python train.py --encoder_arch="mlp_mixer" --model="contrastive image-text model" --dataset="regions of photos with short descriptions (Visual Genome)" --train_examples=203450 --image_size=32 --crop_scale_min=1 --horizontal_flip=true --tokenizer="word" --vocab_size=6471 --loss="sigmoid" --embed_dim=256 --encoder_norm="rmsnorm" --encoder_norm_position="pre" --encoder_activation="swiglu" --encoder_mlp_ratio=2 --encoder_parallel_block=false --encoder_inner_norm=false --encoder_patch_size=[2, 2] --encoder_layers=12 --encoder_width=160 --text_encoder_causal=false --text_encoder_width=192 --text_encoder_layers=6 --text_encoder_norm="layernorm" --text_encoder_norm_position="pre" --text_encoder_activation="gelu" --text_encoder_mlp_ratio=4 --text_encoder_head_dim=32 --text_encoder_fused_qkv=true --text_encoder_bias="qkv" --text_encoder_qk_norm=false --text_encoder_parallel_block=false --text_encoder_inner_norm=false --text_encoder_positions="learned" --init="trunc_normal_002" --residual_init="zero_last" --optimizer="muon" --muon_scale="original" --lr=0.0082 --momentum=0.9 --nesterov=true --orthogonalizer="newton_schulz_5" --adamw_lr_other_params=0.0011 --grad_clip=1.0 --steps=7200 --batch_size=128 --epochs=4.5 --lr_schedule="cosine" --final_lr_fraction=0.05 --warmup_steps=1440 --weight_decay=0.02 --adamw_weight_decay_other_params=0.05
Rows from block 4 of the image encoder, named by matrix and row number. Rows with one number belong to one neuron. Each number is 200 + 20 x the weight over its row's rms, rounded and kept within 0 to 999. All counts start at 0. After the name is the row's rms in percent of the matrix's.
# gate: MLP gate (encoder.blocks.4.mlp.gate.weight, 320x160), inputs 80-159
# fc1: MLP up (encoder.blocks.4.mlp.fc1.weight, 320x160), inputs 80-159
# fc2: MLP down (encoder.blocks.4.mlp.fc2.weight, 160x320, transposed), outputs 80-159
gate.42,087,221,200,158,201,212,183,210,206,215,191,202,212,188,164,171,200,199,213,218,201,202,212,205,204,178,228,208,175,214,226,196,180,216,179,211,225,214,177,217,231,180,184,214,193,215,222,207,183,188,220,216,203,218,194,205,173,229,219,181,158,181,169,208,209,182,244,182,174,228,204,181,197,212,223,191,205,206,196,208,205
gate.43,113,196,171,202,224,177,214,202,223,192,209,187,194,223,175,192,192,173,174,199,188,227,193,208,207,207,227,194,172,184,200,192,189,211,214,164,170,194,229,257,213,174,220,221,180,180,213,191,196,191,187,172,191,176,181,197,227,184,163,181,189,188,182,215,209,168,187,209,201,137,186,208,226,207,201,186,196,211,170,218,187
gate.44,037,184,223,207,200,221,187,150,196,184,201,176,215,206,180,194,187,211,200,185,201,201,199,174,201,193,202,200,202,205,159,169,225,196,194,200,198,226,209,214,192,210,204,188,210,208,204,220,206,173,169,194,231,186,237,186,210,206,216,228,175,190,210,185,175,207,211,212,206,236,204,231,178,168,169,194,199,228,192,218,198
gate.45,123,216,189,147,189,180,208,183,197,160,194,194,209,222,175,174,200,167,201,165,162,208,198,172,179,236,216,176,196,187,224,211,217,214,173,203,188,172,190,176,202,181,176,203,192,190,213,181,225,236,209,200,199,206,233,191,218,209,197,213,178,182,209,195,174,223,227,211,213,173,163,196,197,237,193,192,179,214,193,226,196
gate.46,113,198,187,168,209,236,191,196,165,208,211,197,216,199,197,208,209,201,201,181,183,202,213,213,180,190,171,216,201,209,204,168,209,172,163,208,220,199,177,197,213,202,201,205,192,156,228,193,180,210,175,215,215,209,195,214,184,221,201,159,173,215,248,209,195,199,189,203,186,227,210,242,237,201,227,208,182,201,221,172,185
gate.47,130,218,221,215,171,176,191,214,177,195,206,203,200,194,167,231,186,211,215,223,204,204,196,192,202,229,173,216,179,187,193,246,171,175,199,172,227,178,197,196,220,168,237,205,193,217,207,216,205,203,182,197,203,195,193,229,200,183,213,219,225,201,185,196,180,192,178,165,173,214,221,199,188,234,220,236,142,197,202,198,216
gate.48,079,196,200,164,228,201,196,195,198,206,183,224,183,195,223,225,184,181,221,195,209,185,174,176,193,199,176,195,223,213,212,222,145,222,210,203,194,193,181,210,243,189,221,200,176,239,236,163,189,196,196,221,185,193,193,215,195,221,180,186,172,179,200,185,195,193,206,210,185,165,229,235,198,197,174,203,209,202,235,168,221
gate.49,030,206,197,193,180,187,232,188,222,199,185,199,229,173,243,173,188,174,186,180,218,219,192,194,227,226,207,174,208,177,203,194,182,190,138,181,164,196,210,213,240,184,197,221,207,205,223,187,215,164,206,189,183,210,179,196,204,170,181,223,234,192,204,223,211,166,176,169,185,189,200,205,201,169,178,190,236,219,179,195,206
gate.50,117,226,162,204,198,209,196,228,200,214,176,217,217,178,206,227,176,219,189,205,210,233,196,232,216,211,225,201,204,191,214,194,194,215,177,191,248,219,181,209,216,205,201,215,238,197,213,210,194,219,203,199,189,242,188,202,201,164,213,213,227,175,178,214,236,176,178,192,161,218,185,215,162,214,204,200,179,187,179,190,215
gate.51,041,217,195,227,175,213,246,208,209,203,223,174,222,198,179,221,172,193,205,233,168,202,191,183,199,240,218,191,197,191,207,205,180,201,191,154,213,198,158,217,188,217,201,222,228,180,168,204,210,184,174,223,165,207,200,191,201,220,189,205,191,192,172,185,214,201,191,203,189,191,203,182,190,194,228,220,198,212,186,183,207
gate.52,093,203,196,168,176,226,221,225,178,194,200,177,193,176,186,195,249,195,194,193,183,198,210,216,227,205,195,171,187,183,228,219,216,183,201,209,185,185,201,229,169,218,202,198,194,187,176,186,194,176,184,210,232,233,204,215,174,179,278,216,216,186,221,191,222,176,239,183,214,202,212,232,167,237,195,170,220,201,197,210,222
gate.53,028,209,248,208,208,203,223,193,218,204,213,189,178,191,210,206,191,229,194,180,191,185,211,183,212,253,189,189,184,201,176,245,177,231,163,199,195,231,216,198,182,198,194,202,177,163,191,177,192,189,202,213,228,192,213,210,156,169,163,186,219,215,239,165,158,202,170,198,238,224,177,232,201,201,198,201,188,231,191,196,179
gate.54,071,202,235,179,194,205,213,180,179,201,202,194,196,248,176,220,204,192,217,187,181,176,212,179,173,203,205,188,211,175,167,197,229,235,205,197,232,235,191,207,234,212,163,202,197,201,185,236,197,162,186,189,224,216,185,199,204,183,177,175,204,212,224,196,181,210,170,233,207,194,152,251,243,196,206,201,167,196,131,210,207
gate.55,107,200,215,211,172,195,232,166,253,197,182,223,195,210,188,200,206,217,177,222,200,197,181,188,213,188,187,246,175,168,202,154,179,191,202,184,203,207,185,188,188,157,180,218,208,193,233,211,181,244,194,194,224,203,212,178,176,191,179,173,232,185,202,224,219,208,205,204,188,201,246,196,243,238,180,185,216,216,153,199,191
gate.56,052,214,203,205,200,214,179,185,200,220,204,191,191,184,192,195,202,195,222,205,217,198,184,208,214,213,198,158,202,201,189,165,222,172,202,191,214,213,193,190,227,209,207,193,195,176,224,212,209,193,200,190,164,233,186,199,201,221,213,166,195,219,212,224,190,189,202,176,200,188,185,198,204,213,137,223,235,177,237,199,187
gate.57,121,214,201,208,201,207,210,197,182,174,185,195,254,185,211,228,217,211,208,191,217,175,222,173,207,232,191,201,174,202,150,169,196,209,218,204,191,183,169,199,195,197,179,188,193,198,230,208,189,211,200,188,240,214,196,204,204,179,232,209,218,227,164,202,197,152,197,212,196,188,215,196,237,234,212,231,197,206,200,182,211
gate.58,099,200,212,219,216,183,200,208,185,165,208,222,150,219,219,240,212,195,212,204,188,233,211,217,214,144,211,205,217,197,193,204,212,192,215,209,149,211,182,178,170,187,164,224,157,197,199,270,200,183,216,176,231,174,224,202,203,207,159,193,218,186,161,182,219,200,220,204,196,200,187,230,213,205,194,180,200,218,211,205,204
gate.59,102,202,194,234,196,229,168,191,215,190,181,213,177,213,209,200,200,180,188,177,204,184,241,211,208,188,199,214,208,201,191,155,198,206,185,194,215,241,217,252,198,197,206,173,217,190,218,200,200,191,204,195,196,246,196,176,192,237,188,217,204,241,205,197,201,190,210,185,198,176,210,192,195,197,211,154,245,196,221,190,204
gate.60,041,195,195,200,148,144,192,162,189,197,195,208,167,208,197,177,187,209,185,189,220,182,206,224,183,203,182,214,188,197,185,193,265,234,189,232,174,219,212,181,195,141,198,215,215,187,214,213,222,196,167,185,197,241,204,183,229,185,194,209,200,243,202,190,187,215,199,177,211,211,190,189,201,194,185,199,197,181,197,166,203
gate.61,093,189,195,187,203,184,183,204,195,223,237,226,216,175,201,226,186,201,193,176,247,228,204,213,215,190,207,237,184,242,186,185,232,184,210,181,214,193,205,197,202,216,200,187,188,198,170,196,175,180,184,223,210,226,210,214,172,183,192,199,180,224,186,195,215,156,214,226,190,210,206,211,183,198,216,203,216,154,165,207,196
gate.62,092,224,237,224,223,165,187,212,171,187,195,228,215,212,198,198,181,232,239,192,210,223,191,174,201,229,179,209,196,213,213,201,200,179,211,186,208,203,176,215,161,246,185,174,235,205,193,199,211,210,206,203,190,216,211,189,196,185,170,202,199,200,235,225,206,220,183,189,221,180,167,217,183,218,191,183,190,222,206,194,183
gate.63,135,203,194,194,176,232,211,223,178,157,177,191,179,185,215,204,158,193,206,223,207,185,243,184,202,197,209,212,190,199,191,220,215,223,197,204,222,189,223,202,209,194,223,149,184,200,206,165,187,229,208,179,213,217,164,196,199,196,221,184,163,237,187,206,176,184,224,182,219,239,194,217,208,214,180,205,190,197,235,201,190
gate.64,046,211,171,206,201,213,191,205,161,192,215,199,251,200,216,245,225,226,204,213,222,197,188,193,213,216,201,226,183,197,208,173,197,179,197,164,203,178,201,193,203,199,186,187,159,173,221,208,174,179,205,192,188,202,187,207,215,217,232,195,142,219,200,234,204,181,219,222,200,162,204,181,196,218,182,182,198,184,227,195,205
gate.65,128,215,163,174,182,214,206,225,198,222,211,188,200,175,186,222,217,236,162,223,203,194,210,196,224,194,197,165,178,194,217,227,156,209,231,207,203,179,161,198,225,182,212,195,223,230,186,193,197,207,161,197,164,207,217,173,173,242,215,196,204,233,211,196,196,182,199,228,194,213,198,184,202,189,208,211,195,207,206,205,228
gate.66,114,213,220,199,188,186,202,198,196,238,183,184,216,173,188,195,193,227,232,175,181,184,186,234,216,200,165,222,182,210,195,175,226,202,213,171,195,240,226,225,210,191,158,217,197,194,202,206,212,168,202,183,201,216,197,193,230,197,202,194,199,192,235,218,215,210,169,195,167,239,194,199,220,195,199,227,202,243,183,174,190
gate.67,070,188,187,186,201,215,190,168,199,171,189,172,213,206,185,180,222,226,180,226,190,171,197,212,208,210,194,200,210,194,174,213,156,207,199,179,179,202,189,183,177,204,169,190,197,176,216,176,254,225,236,197,173,219,197,212,190,198,203,178,174,190,198,227,243,210,196,194,192,206,218,191,183,234,230,177,186,152,182,197,196
gate.68,109,185,200,175,180,203,228,172,211,223,218,203,196,209,187,184,197,177,197,167,200,219,207,186,189,206,188,202,239,224,189,233,188,199,201,202,209,221,201,200,173,169,221,237,199,210,203,187,233,207,169,180,204,191,234,200,180,186,195,193,227,201,206,191,198,186,194,187,194,184,190,187,229,193,202,191,184,182,191,212,200
fc1.42,088,187,183,225,166,213,227,228,230,205,200,164,203,160,197,217,204,188,224,216,204,169,187,253,180,185,242,196,215,191,182,184,212,183,244,214,177,209,214,196,177,209,205,210,223,222,199,202,204,216,218,205,223,222,224,210,177,173,211,218,238,211,227,184,204,229,212,234,211,207,212,234,237,201,175,193,213,228,208,199,235
fc1.43,120,195,226,216,156,219,160,199,220,221,185,221,216,217,230,178,177,173,229,203,190,171,218,158,227,222,186,185,196,199,195,201,203,173,198,183,196,188,188,178,178,249,177,201,211,197,193,197,176,210,224,184,152,220,217,165,186,168,211,210,237,205,203,184,175,242,204,189,166,211,212,176,207,185,188,201,211,163,230,223,209
fc1.44,036,236,191,215,224,189,208,196,224,215,188,202,183,198,184,225,218,181,201,196,250,213,171,193,173,192,181,219,188,211,186,203,208,231,217,189,168,214,211,170,198,223,181,206,191,236,215,190,179,199,228,227,198,181,186,163,220,163,166,192,191,204,213,206,196,193,207,178,194,180,222,232,215,215,198,181,229,230,197,218,208
fc1.45,123,193,206,216,189,172,185,174,187,191,200,190,200,189,212,210,223,196,179,200,250,212,207,219,216,206,185,187,225,175,147,188,173,223,215,180,194,189,185,209,160,203,228,193,195,195,194,208,210,213,196,183,176,203,226,197,231,215,207,204,204,190,197,188,186,196,169,173,162,201,194,205,187,231,177,196,236,173,225,211,197
fc1.46,120,210,170,202,204,195,209,194,177,202,233,203,190,162,212,190,205,201,232,196,235,182,181,200,178,208,193,180,205,185,180,241,210,197,206,244,218,195,215,206,164,235,199,227,139,227,221,218,169,249,212,203,208,218,176,182,192,179,207,207,198,199,203,229,204,203,206,187,200,195,208,213,181,192,177,196,214,163,234,209,215
fc1.47,127,207,213,185,201,219,190,215,220,221,205,193,200,215,220,212,182,190,175,178,166,167,195,215,227,214,211,166,183,202,174,196,174,199,179,173,186,185,208,197,213,222,190,185,197,216,214,181,181,148,195,202,146,226,222,149,190,178,227,184,181,217,196,189,205,170,220,200,176,200,219,210,186,169,179,211,198,205,221,199,206
fc1.48,083,210,191,225,182,195,182,188,225,169,202,208,207,224,206,179,215,168,218,135,213,197,157,177,184,216,194,211,217,194,168,189,188,203,201,158,204,225,196,193,205,173,228,205,231,229,202,185,183,164,146,200,213,217,177,238,230,177,174,203,182,205,199,222,181,209,163,189,181,192,203,197,221,192,189,200,204,199,187,204,213
fc1.49,033,201,197,216,181,183,194,209,216,182,190,182,180,192,210,194,219,151,190,214,209,218,181,239,212,205,198,174,168,159,186,208,203,225,207,167,194,196,213,238,179,206,207,211,203,190,194,194,221,200,183,206,196,215,195,209,194,208,192,209,259,211,203,189,192,177,183,221,214,190,213,178,173,205,174,214,165,199,171,218,209
fc1.50,112,180,200,226,209,179,237,197,198,152,223,169,165,209,182,206,202,209,192,205,184,176,186,201,187,173,224,215,211,208,194,204,171,209,210,192,180,186,240,175,166,194,208,218,177,219,228,202,222,172,206,217,192,163,199,226,214,226,178,226,184,196,205,192,170,227,202,227,189,218,187,182,204,208,202,158,235,204,205,187,216
fc1.51,048,225,190,201,214,216,173,190,182,206,192,187,160,195,190,252,174,214,226,177,196,182,170,192,184,186,187,189,213,207,210,192,198,203,194,201,226,177,183,213,189,191,202,202,233,203,178,226,178,175,220,203,176,188,216,194,189,200,205,200,212,205,217,206,234,200,181,195,166,180,208,199,175,197,207,194,187,218,187,200,237
fc1.52,087,176,209,207,203,167,180,179,245,213,195,182,196,230,203,211,160,229,204,216,212,182,205,175,160,200,194,198,228,218,172,189,192,206,208,188,209,215,204,171,237,175,181,198,201,205,198,206,201,224,213,203,193,170,218,179,230,207,155,197,172,241,181,199,183,213,166,215,198,200,203,183,246,172,199,226,197,211,227,201,189
fc1.53,030,207,162,199,212,172,232,159,224,190,191,234,200,193,214,177,221,214,204,197,180,161,190,164,208,202,192,216,208,231,195,216,181,161,178,210,207,198,180,213,180,177,213,202,172,199,161,202,216,189,188,207,244,197,209,197,215,207,199,191,200,184,223,196,215,203,200,195,227,193,203,185,207,191,207,189,223,202,216,211,193
fc1.54,071,228,173,204,171,180,185,175,207,212,199,204,194,208,163,182,230,186,142,184,200,179,201,223,233,197,184,208,190,200,212,171,216,191,209,204,211,200,218,201,223,215,199,232,165,186,209,215,153,201,172,153,221,208,203,202,188,199,228,191,176,199,231,174,230,187,222,195,202,208,219,182,199,173,168,191,232,198,221,217,202
fc1.55,106,210,203,186,233,190,186,203,140,206,237,196,198,189,200,194,214,193,183,187,198,211,208,219,183,226,197,145,222,194,202,221,216,194,215,210,187,197,202,204,211,227,196,187,188,230,188,197,236,176,164,217,177,210,213,187,236,177,212,226,190,187,209,176,183,208,234,239,218,197,152,206,160,188,199,197,189,201,228,199,210
fc1.56,044,214,196,196,181,187,203,207,194,171,183,218,202,217,217,210,196,213,192,205,215,221,232,201,196,207,221,224,213,189,213,209,182,203,206,205,184,236,226,198,205,206,172,188,201,217,168,183,208,184,214,214,264,188,203,193,195,172,211,215,191,208,183,133,193,202,208,220,198,193,187,203,189,232,245,178,169,221,154,220,174
fc1.57,125,188,224,166,211,202,228,186,212,193,206,198,194,180,201,213,207,205,188,148,190,196,197,199,187,178,218,148,198,242,193,201,179,170,183,184,216,189,240,195,198,209,205,178,214,175,208,233,221,196,163,182,179,201,238,188,217,158,211,192,165,185,183,190,213,166,196,215,162,198,171,209,191,195,194,221,206,230,184,195,175
fc1.58,097,246,204,177,194,206,198,227,178,195,210,192,204,227,162,171,198,204,227,210,195,232,193,160,196,186,191,180,211,225,162,239,194,230,202,198,179,209,235,189,202,225,219,206,238,201,199,215,179,216,183,207,220,185,189,219,191,178,186,181,179,181,161,208,213,181,215,175,195,201,176,213,205,194,187,154,212,192,200,183,208
fc1.59,095,209,206,208,222,211,184,156,172,212,198,213,237,230,201,216,198,234,159,199,216,213,220,208,191,132,225,196,198,198,172,166,208,203,199,205,186,236,175,224,215,182,186,198,198,212,204,205,166,223,214,196,183,223,212,178,209,220,242,192,211,207,220,193,202,163,194,204,207,222,209,188,191,193,210,219,243,179,208,190,194
fc1.60,039,214,179,206,237,226,223,224,184,206,215,188,209,180,221,232,191,191,222,214,177,189,218,179,176,219,198,183,225,201,216,218,150,215,201,181,204,197,188,203,193,213,217,193,168,206,206,194,199,199,227,244,205,140,190,221,194,208,198,168,185,186,190,223,186,180,189,210,187,175,201,186,203,222,226,169,182,217,187,229,205
fc1.61,092,226,189,205,188,191,156,186,202,185,204,209,209,185,216,203,198,201,215,219,217,181,170,202,186,191,226,193,230,194,236,193,204,206,171,213,172,182,187,157,214,195,195,239,194,200,189,224,205,202,153,230,208,197,211,219,228,187,214,225,189,215,191,207,217,220,206,212,178,199,223,203,166,201,200,189,196,151,222,183,192
fc1.62,084,182,209,157,172,216,215,203,180,201,221,203,208,203,151,226,182,201,230,182,208,259,203,233,197,178,205,226,220,219,204,215,178,205,200,211,227,216,203,238,200,195,201,221,182,207,192,196,187,202,223,201,203,173,218,226,199,262,224,201,225,211,210,176,197,217,216,190,173,215,212,152,210,197,209,219,236,183,222,190,205
fc1.63,143,181,237,193,221,226,197,213,192,191,183,196,194,203,204,183,198,190,230,200,200,210,217,168,214,202,202,192,196,152,179,174,207,207,190,193,233,191,186,209,191,204,221,192,175,189,196,165,198,236,204,191,204,195,167,180,177,231,233,213,195,252,209,214,158,178,208,208,195,227,221,225,223,213,178,215,196,190,219,189,155
fc1.64,050,242,175,195,193,199,231,188,203,195,181,199,237,200,189,236,192,212,224,207,194,207,246,198,205,177,209,183,189,192,185,183,195,255,205,225,203,202,197,186,201,163,228,207,162,212,218,194,229,151,223,204,188,186,187,166,225,210,224,199,173,209,201,247,202,176,245,211,198,214,194,190,202,168,193,202,198,222,206,212,252
fc1.65,134,215,188,220,199,209,134,162,228,201,223,183,184,166,227,175,181,235,197,141,188,214,240,217,203,180,198,185,205,175,203,192,188,216,194,165,190,206,238,247,193,179,206,225,237,221,217,224,201,207,171,192,193,169,158,197,210,191,199,182,194,172,201,196,167,200,210,176,177,209,228,233,209,231,196,164,191,211,190,201,227
fc1.66,114,202,163,184,204,207,191,219,204,208,188,195,209,181,167,185,191,191,195,190,207,174,185,181,219,189,164,201,219,193,219,188,214,203,194,235,149,234,235,216,216,180,153,176,192,239,192,192,192,201,211,217,167,187,211,186,231,222,190,172,207,206,200,207,190,246,220,203,202,203,168,225,187,208,207,224,204,219,174,207,192
fc1.67,063,215,183,187,208,189,202,235,189,220,207,228,210,185,204,219,224,182,188,173,198,187,218,151,186,163,181,227,197,171,202,210,190,198,159,223,179,224,170,190,246,196,195,185,199,216,221,214,218,203,198,193,236,198,213,163,186,181,181,212,184,203,188,204,172,172,211,208,230,196,217,196,213,214,170,224,215,175,221,218,192
fc1.68,101,204,192,164,187,198,212,178,203,185,213,206,229,209,217,189,207,188,201,202,221,224,202,189,174,198,189,194,241,213,161,204,156,165,188,209,194,205,191,218,221,167,173,217,203,242,211,181,218,186,182,205,172,175,183,232,175,222,207,201,204,202,226,221,206,245,189,188,251,190,196,208,196,225,202,219,192,205,185,181,170
fc2.42,090,226,146,197,181,200,240,221,194,196,203,164,180,195,195,223,209,184,219,217,224,160,183,178,208,210,219,199,220,190,195,214,188,189,192,175,187,181,222,214,177,204,191,216,187,187,184,177,243,208,188,173,178,194,185,219,213,172,231,179,196,210,169,201,213,237,222,233,210,192,169,226,180,210,224,168,196,204,197,209,221
fc2.43,114,237,195,196,185,194,211,214,172,188,218,249,202,177,186,182,174,196,198,186,218,228,212,195,180,188,218,183,216,204,201,206,208,221,186,190,197,225,265,187,210,164,219,190,185,161,194,185,210,179,196,206,217,190,193,149,183,235,206,212,198,198,216,201,226,182,199,234,212,174,189,223,191,192,211,210,186,204,184,226,206
fc2.44,031,176,199,231,176,187,221,231,219,188,190,185,185,238,224,192,199,159,259,177,192,145,197,222,223,203,216,213,182,203,204,180,241,212,199,185,200,203,191,213,198,194,189,169,221,178,224,194,185,215,194,218,225,230,218,189,221,189,208,188,246,194,169,213,211,195,185,236,189,194,181,178,181,227,182,204,185,218,190,203,207
fc2.45,130,225,216,232,184,191,175,150,185,209,161,211,165,183,205,156,229,199,202,210,231,229,193,214,212,199,192,223,196,223,224,228,220,219,207,204,216,235,217,198,190,207,220,209,182,197,213,193,226,200,189,223,194,244,210,206,197,213,207,211,228,203,179,190,205,177,225,221,204,180,203,188,195,184,216,213,244,190,215,215,196
fc2.46,124,202,183,197,184,186,186,178,171,198,225,210,209,173,183,192,206,244,189,210,222,211,233,197,202,236,175,206,215,154,235,177,211,216,198,159,224,201,208,183,214,186,208,189,185,172,229,216,212,192,210,184,210,188,173,197,196,213,175,203,171,222,210,208,192,226,228,224,208,179,242,215,185,207,169,172,205,194,187,176,200
fc2.47,116,179,188,179,204,212,234,189,195,217,202,202,181,196,187,211,267,201,179,189,244,232,200,183,235,193,200,165,212,220,222,198,209,216,199,223,217,194,222,183,225,220,192,186,197,176,223,208,222,172,224,187,238,214,192,198,212,203,205,191,219,217,174,215,195,195,200,208,188,222,195,211,178,210,194,180,205,173,175,198,218
fc2.48,083,220,193,226,174,219,192,192,209,225,198,190,158,214,206,234,254,191,199,164,223,174,206,218,212,205,185,233,217,199,203,187,219,221,198,200,183,199,206,210,215,189,163,183,211,205,208,217,162,210,182,213,190,186,183,234,204,196,201,184,168,195,167,200,185,188,217,174,203,214,176,182,184,196,187,220,189,200,177,200,181
fc2.49,032,196,230,203,217,205,234,217,192,189,223,225,190,222,190,192,161,165,207,190,200,239,241,195,196,184,272,202,201,204,211,193,202,223,216,213,179,208,213,178,204,228,208,180,198,244,231,216,228,179,205,189,201,175,228,177,207,231,181,169,188,216,206,195,188,200,182,216,198,151,199,221,210,202,210,177,218,151,219,222,205
fc2.50,110,218,197,208,196,228,217,223,213,188,209,175,214,209,167,204,167,220,196,207,185,203,227,248,190,217,195,222,195,184,181,210,199,229,193,177,228,212,183,208,217,204,238,195,215,196,192,223,222,186,210,197,214,215,230,242,179,196,231,203,172,242,232,211,222,210,212,188,155,153,197,208,191,194,175,186,198,218,194,135,208
fc2.51,043,179,201,172,202,221,184,234,182,203,168,188,177,193,189,205,173,201,221,214,188,209,174,189,188,224,225,174,208,193,216,205,209,233,179,195,181,223,204,183,187,198,172,165,222,234,219,192,197,204,183,199,182,205,213,215,183,173,174,242,193,203,162,220,166,176,219,182,196,192,182,190,178,197,201,211,185,225,211,205,148
fc2.52,094,200,189,215,173,202,157,209,198,180,248,215,193,190,170,198,192,182,228,187,172,227,205,184,181,209,179,203,183,183,179,180,167,200,190,199,203,205,200,214,227,232,205,205,189,217,206,208,204,176,196,181,209,219,202,241,220,185,191,173,192,196,176,157,239,250,213,184,220,172,218,216,202,239,191,174,231,191,203,210,238
fc2.53,026,208,209,195,209,193,212,175,200,169,187,227,174,192,199,188,192,189,186,197,183,227,213,208,178,185,202,174,181,186,182,223,218,192,219,186,223,183,193,219,194,219,187,186,229,206,212,186,187,178,228,165,192,170,194,208,221,192,203,192,226,198,189,196,215,248,185,171,195,203,175,142,233,229,229,214,218,199,241,210,227
fc2.54,070,174,195,223,158,184,209,206,203,221,192,183,171,188,173,209,183,182,174,205,192,217,193,208,198,185,189,236,226,199,214,215,192,180,175,165,207,169,186,221,208,224,223,220,226,216,231,218,229,191,212,209,219,236,187,188,179,215,203,196,192,194,190,226,216,196,178,212,236,200,217,156,224,214,192,211,217,225,227,188,188
fc2.55,098,210,218,192,183,202,236,216,235,221,175,194,182,202,227,197,204,183,172,153,179,201,203,208,217,171,187,225,174,205,221,194,188,186,207,188,199,203,223,200,189,198,167,184,198,193,187,221,241,224,198,212,205,213,228,191,214,206,194,199,198,252,205,226,192,184,221,195,193,220,179,186,201,191,202,167,242,206,162,152,199
fc2.56,049,179,216,191,193,206,252,230,195,209,231,162,210,183,177,200,216,179,233,227,178,197,198,221,177,211,183,203,224,199,169,209,176,201,225,209,194,219,188,206,220,196,206,222,222,171,219,187,225,222,230,168,181,158,221,183,185,201,195,204,182,195,230,232,193,159,160,205,191,190,184,201,204,224,221,238,245,199,205,209,176
fc2.57,119,202,173,140,180,168,185,222,190,202,227,214,191,198,210,186,228,169,187,223,187,218,211,168,214,206,234,215,187,210,180,193,219,208,211,198,200,203,183,178,194,220,204,196,227,228,219,198,183,194,208,205,253,203,217,198,206,207,206,174,201,157,209,220,218,197,210,189,180,183,237,210,209,169,223,210,188,218,201,217,225
fc2.58,094,202,220,222,172,182,227,220,211,210,203,195,194,199,251,224,174,198,169,211,199,187,166,197,214,195,186,221,198,157,186,205,190,153,189,199,223,180,179,238,188,205,201,199,223,241,189,193,169,186,200,233,224,195,208,187,232,180,239,199,210,213,213,189,189,185,211,212,172,202,224,187,222,197,176,166,196,213,184,200,221
fc2.59,104,238,221,214,205,202,179,209,224,194,231,201,192,187,204,199,193,222,203,201,181,200,208,185,193,253,159,232,204,189,230,218,195,192,202,201,209,187,164,222,196,202,213,193,199,218,199,198,250,177,194,172,191,166,236,188,227,211,211,205,166,189,190,211,206,250,214,204,201,190,203,251,201,232,204,174,151,223,203,210,202
fc2.60,040,192,212,209,230,209,200,191,237,168,200,204,182,219,200,212,206,200,196,205,196,172,201,198,225,195,183,224,207,212,182,200,210,195,229,208,194,190,147,171,207,214,194,191,227,214,208,186,181,224,197,213,172,153,207,189,220,168,188,213,175,202,210,153,182,189,192,146,191,198,205,222,228,199,172,203,215,184,193,185,193
fc2.61,090,184,210,199,207,217,208,244,204,183,237,201,202,224,192,217,196,164,212,205,187,171,183,227,204,208,215,206,217,189,172,183,213,184,210,222,239,210,204,198,195,200,224,192,201,214,193,176,189,170,215,179,222,182,204,196,198,196,188,194,222,200,205,219,212,200,201,226,208,201,206,202,217,234,218,218,169,184,202,153,181
fc2.62,090,188,191,203,208,207,205,146,196,205,186,225,174,213,188,207,207,226,220,201,196,219,225,187,204,172,183,214,207,217,236,197,217,224,191,176,214,189,185,195,205,178,207,262,199,237,202,190,212,188,186,171,222,170,192,190,236,176,213,172,185,212,181,218,178,181,191,208,202,196,198,187,217,182,181,192,175,195,211,174,209
fc2.63,133,206,207,184,158,208,200,198,201,237,194,207,224,175,230,203,192,237,237,174,210,175,204,218,182,210,190,197,173,170,165,172,179,191,206,202,188,236,242,202,197,205,210,213,188,234,218,226,202,151,187,167,206,219,211,223,187,193,171,196,242,212,196,222,220,204,216,171,218,189,198,186,149,217,229,211,169,208,211,209,202
fc2.64,045,212,234,207,200,177,148,207,169,195,177,206,207,165,214,184,209,224,173,184,191,186,197,214,208,194,223,193,201,220,208,206,217,216,168,238,220,208,188,191,193,227,176,189,215,199,232,195,201,197,177,218,170,215,189,198,200,170,225,215,186,158,223,208,179,213,206,198,176,176,241,189,228,211,204,237,206,207,174,179,196
fc2.65,124,171,212,209,210,220,249,216,184,214,218,218,179,128,208,178,246,191,192,213,190,217,209,193,201,214,168,232,233,209,192,177,194,192,221,205,205,221,197,166,222,213,184,211,185,181,182,220,184,193,179,225,206,199,209,180,189,230,197,188,199,199,160,183,204,196,211,186,225,168,183,183,200,170,180,208,210,187,206,222,177
fc2.66,117,211,187,202,241,194,230,218,184,178,200,193,185,213,218,200,213,203,223,187,201,253,210,191,210,202,183,198,201,205,207,192,172,184,148,220,196,192,176,164,207,247,217,211,206,201,200,197,183,187,218,207,227,236,204,190,213,197,202,167,184,196,177,214,203,185,200,187,208,170,209,235,216,208,213,167,191,166,194,180,218
fc2.67,062,198,211,204,223,193,163,200,222,176,213,193,239,175,190,176,171,229,182,190,187,201,210,182,197,195,171,162,174,243,229,172,174,199,190,189,197,200,186,207,171,181,215,211,217,195,193,222,226,188,190,216,181,213,195,211,186,183,170,183,197,188,222,203,199,164,194,194,190,209,177,215,202,212,206,208,189,207,192,143,207
fc2.68,110,186,212,207,177,212,203,218,196,190,205,172,197,222,192,237,187,188,201,196,225,166,207,225,181,201,200,173,200,220,224,231,230,203,171,208,229,210,217,215,177,232,217,215,156,190,193,206,192,244,211,223,225,164,196,160,208,177,223,179,212,193,233,211,188,183,226,187,198,212,202,231,214,181,207,190,206,199,221,189,215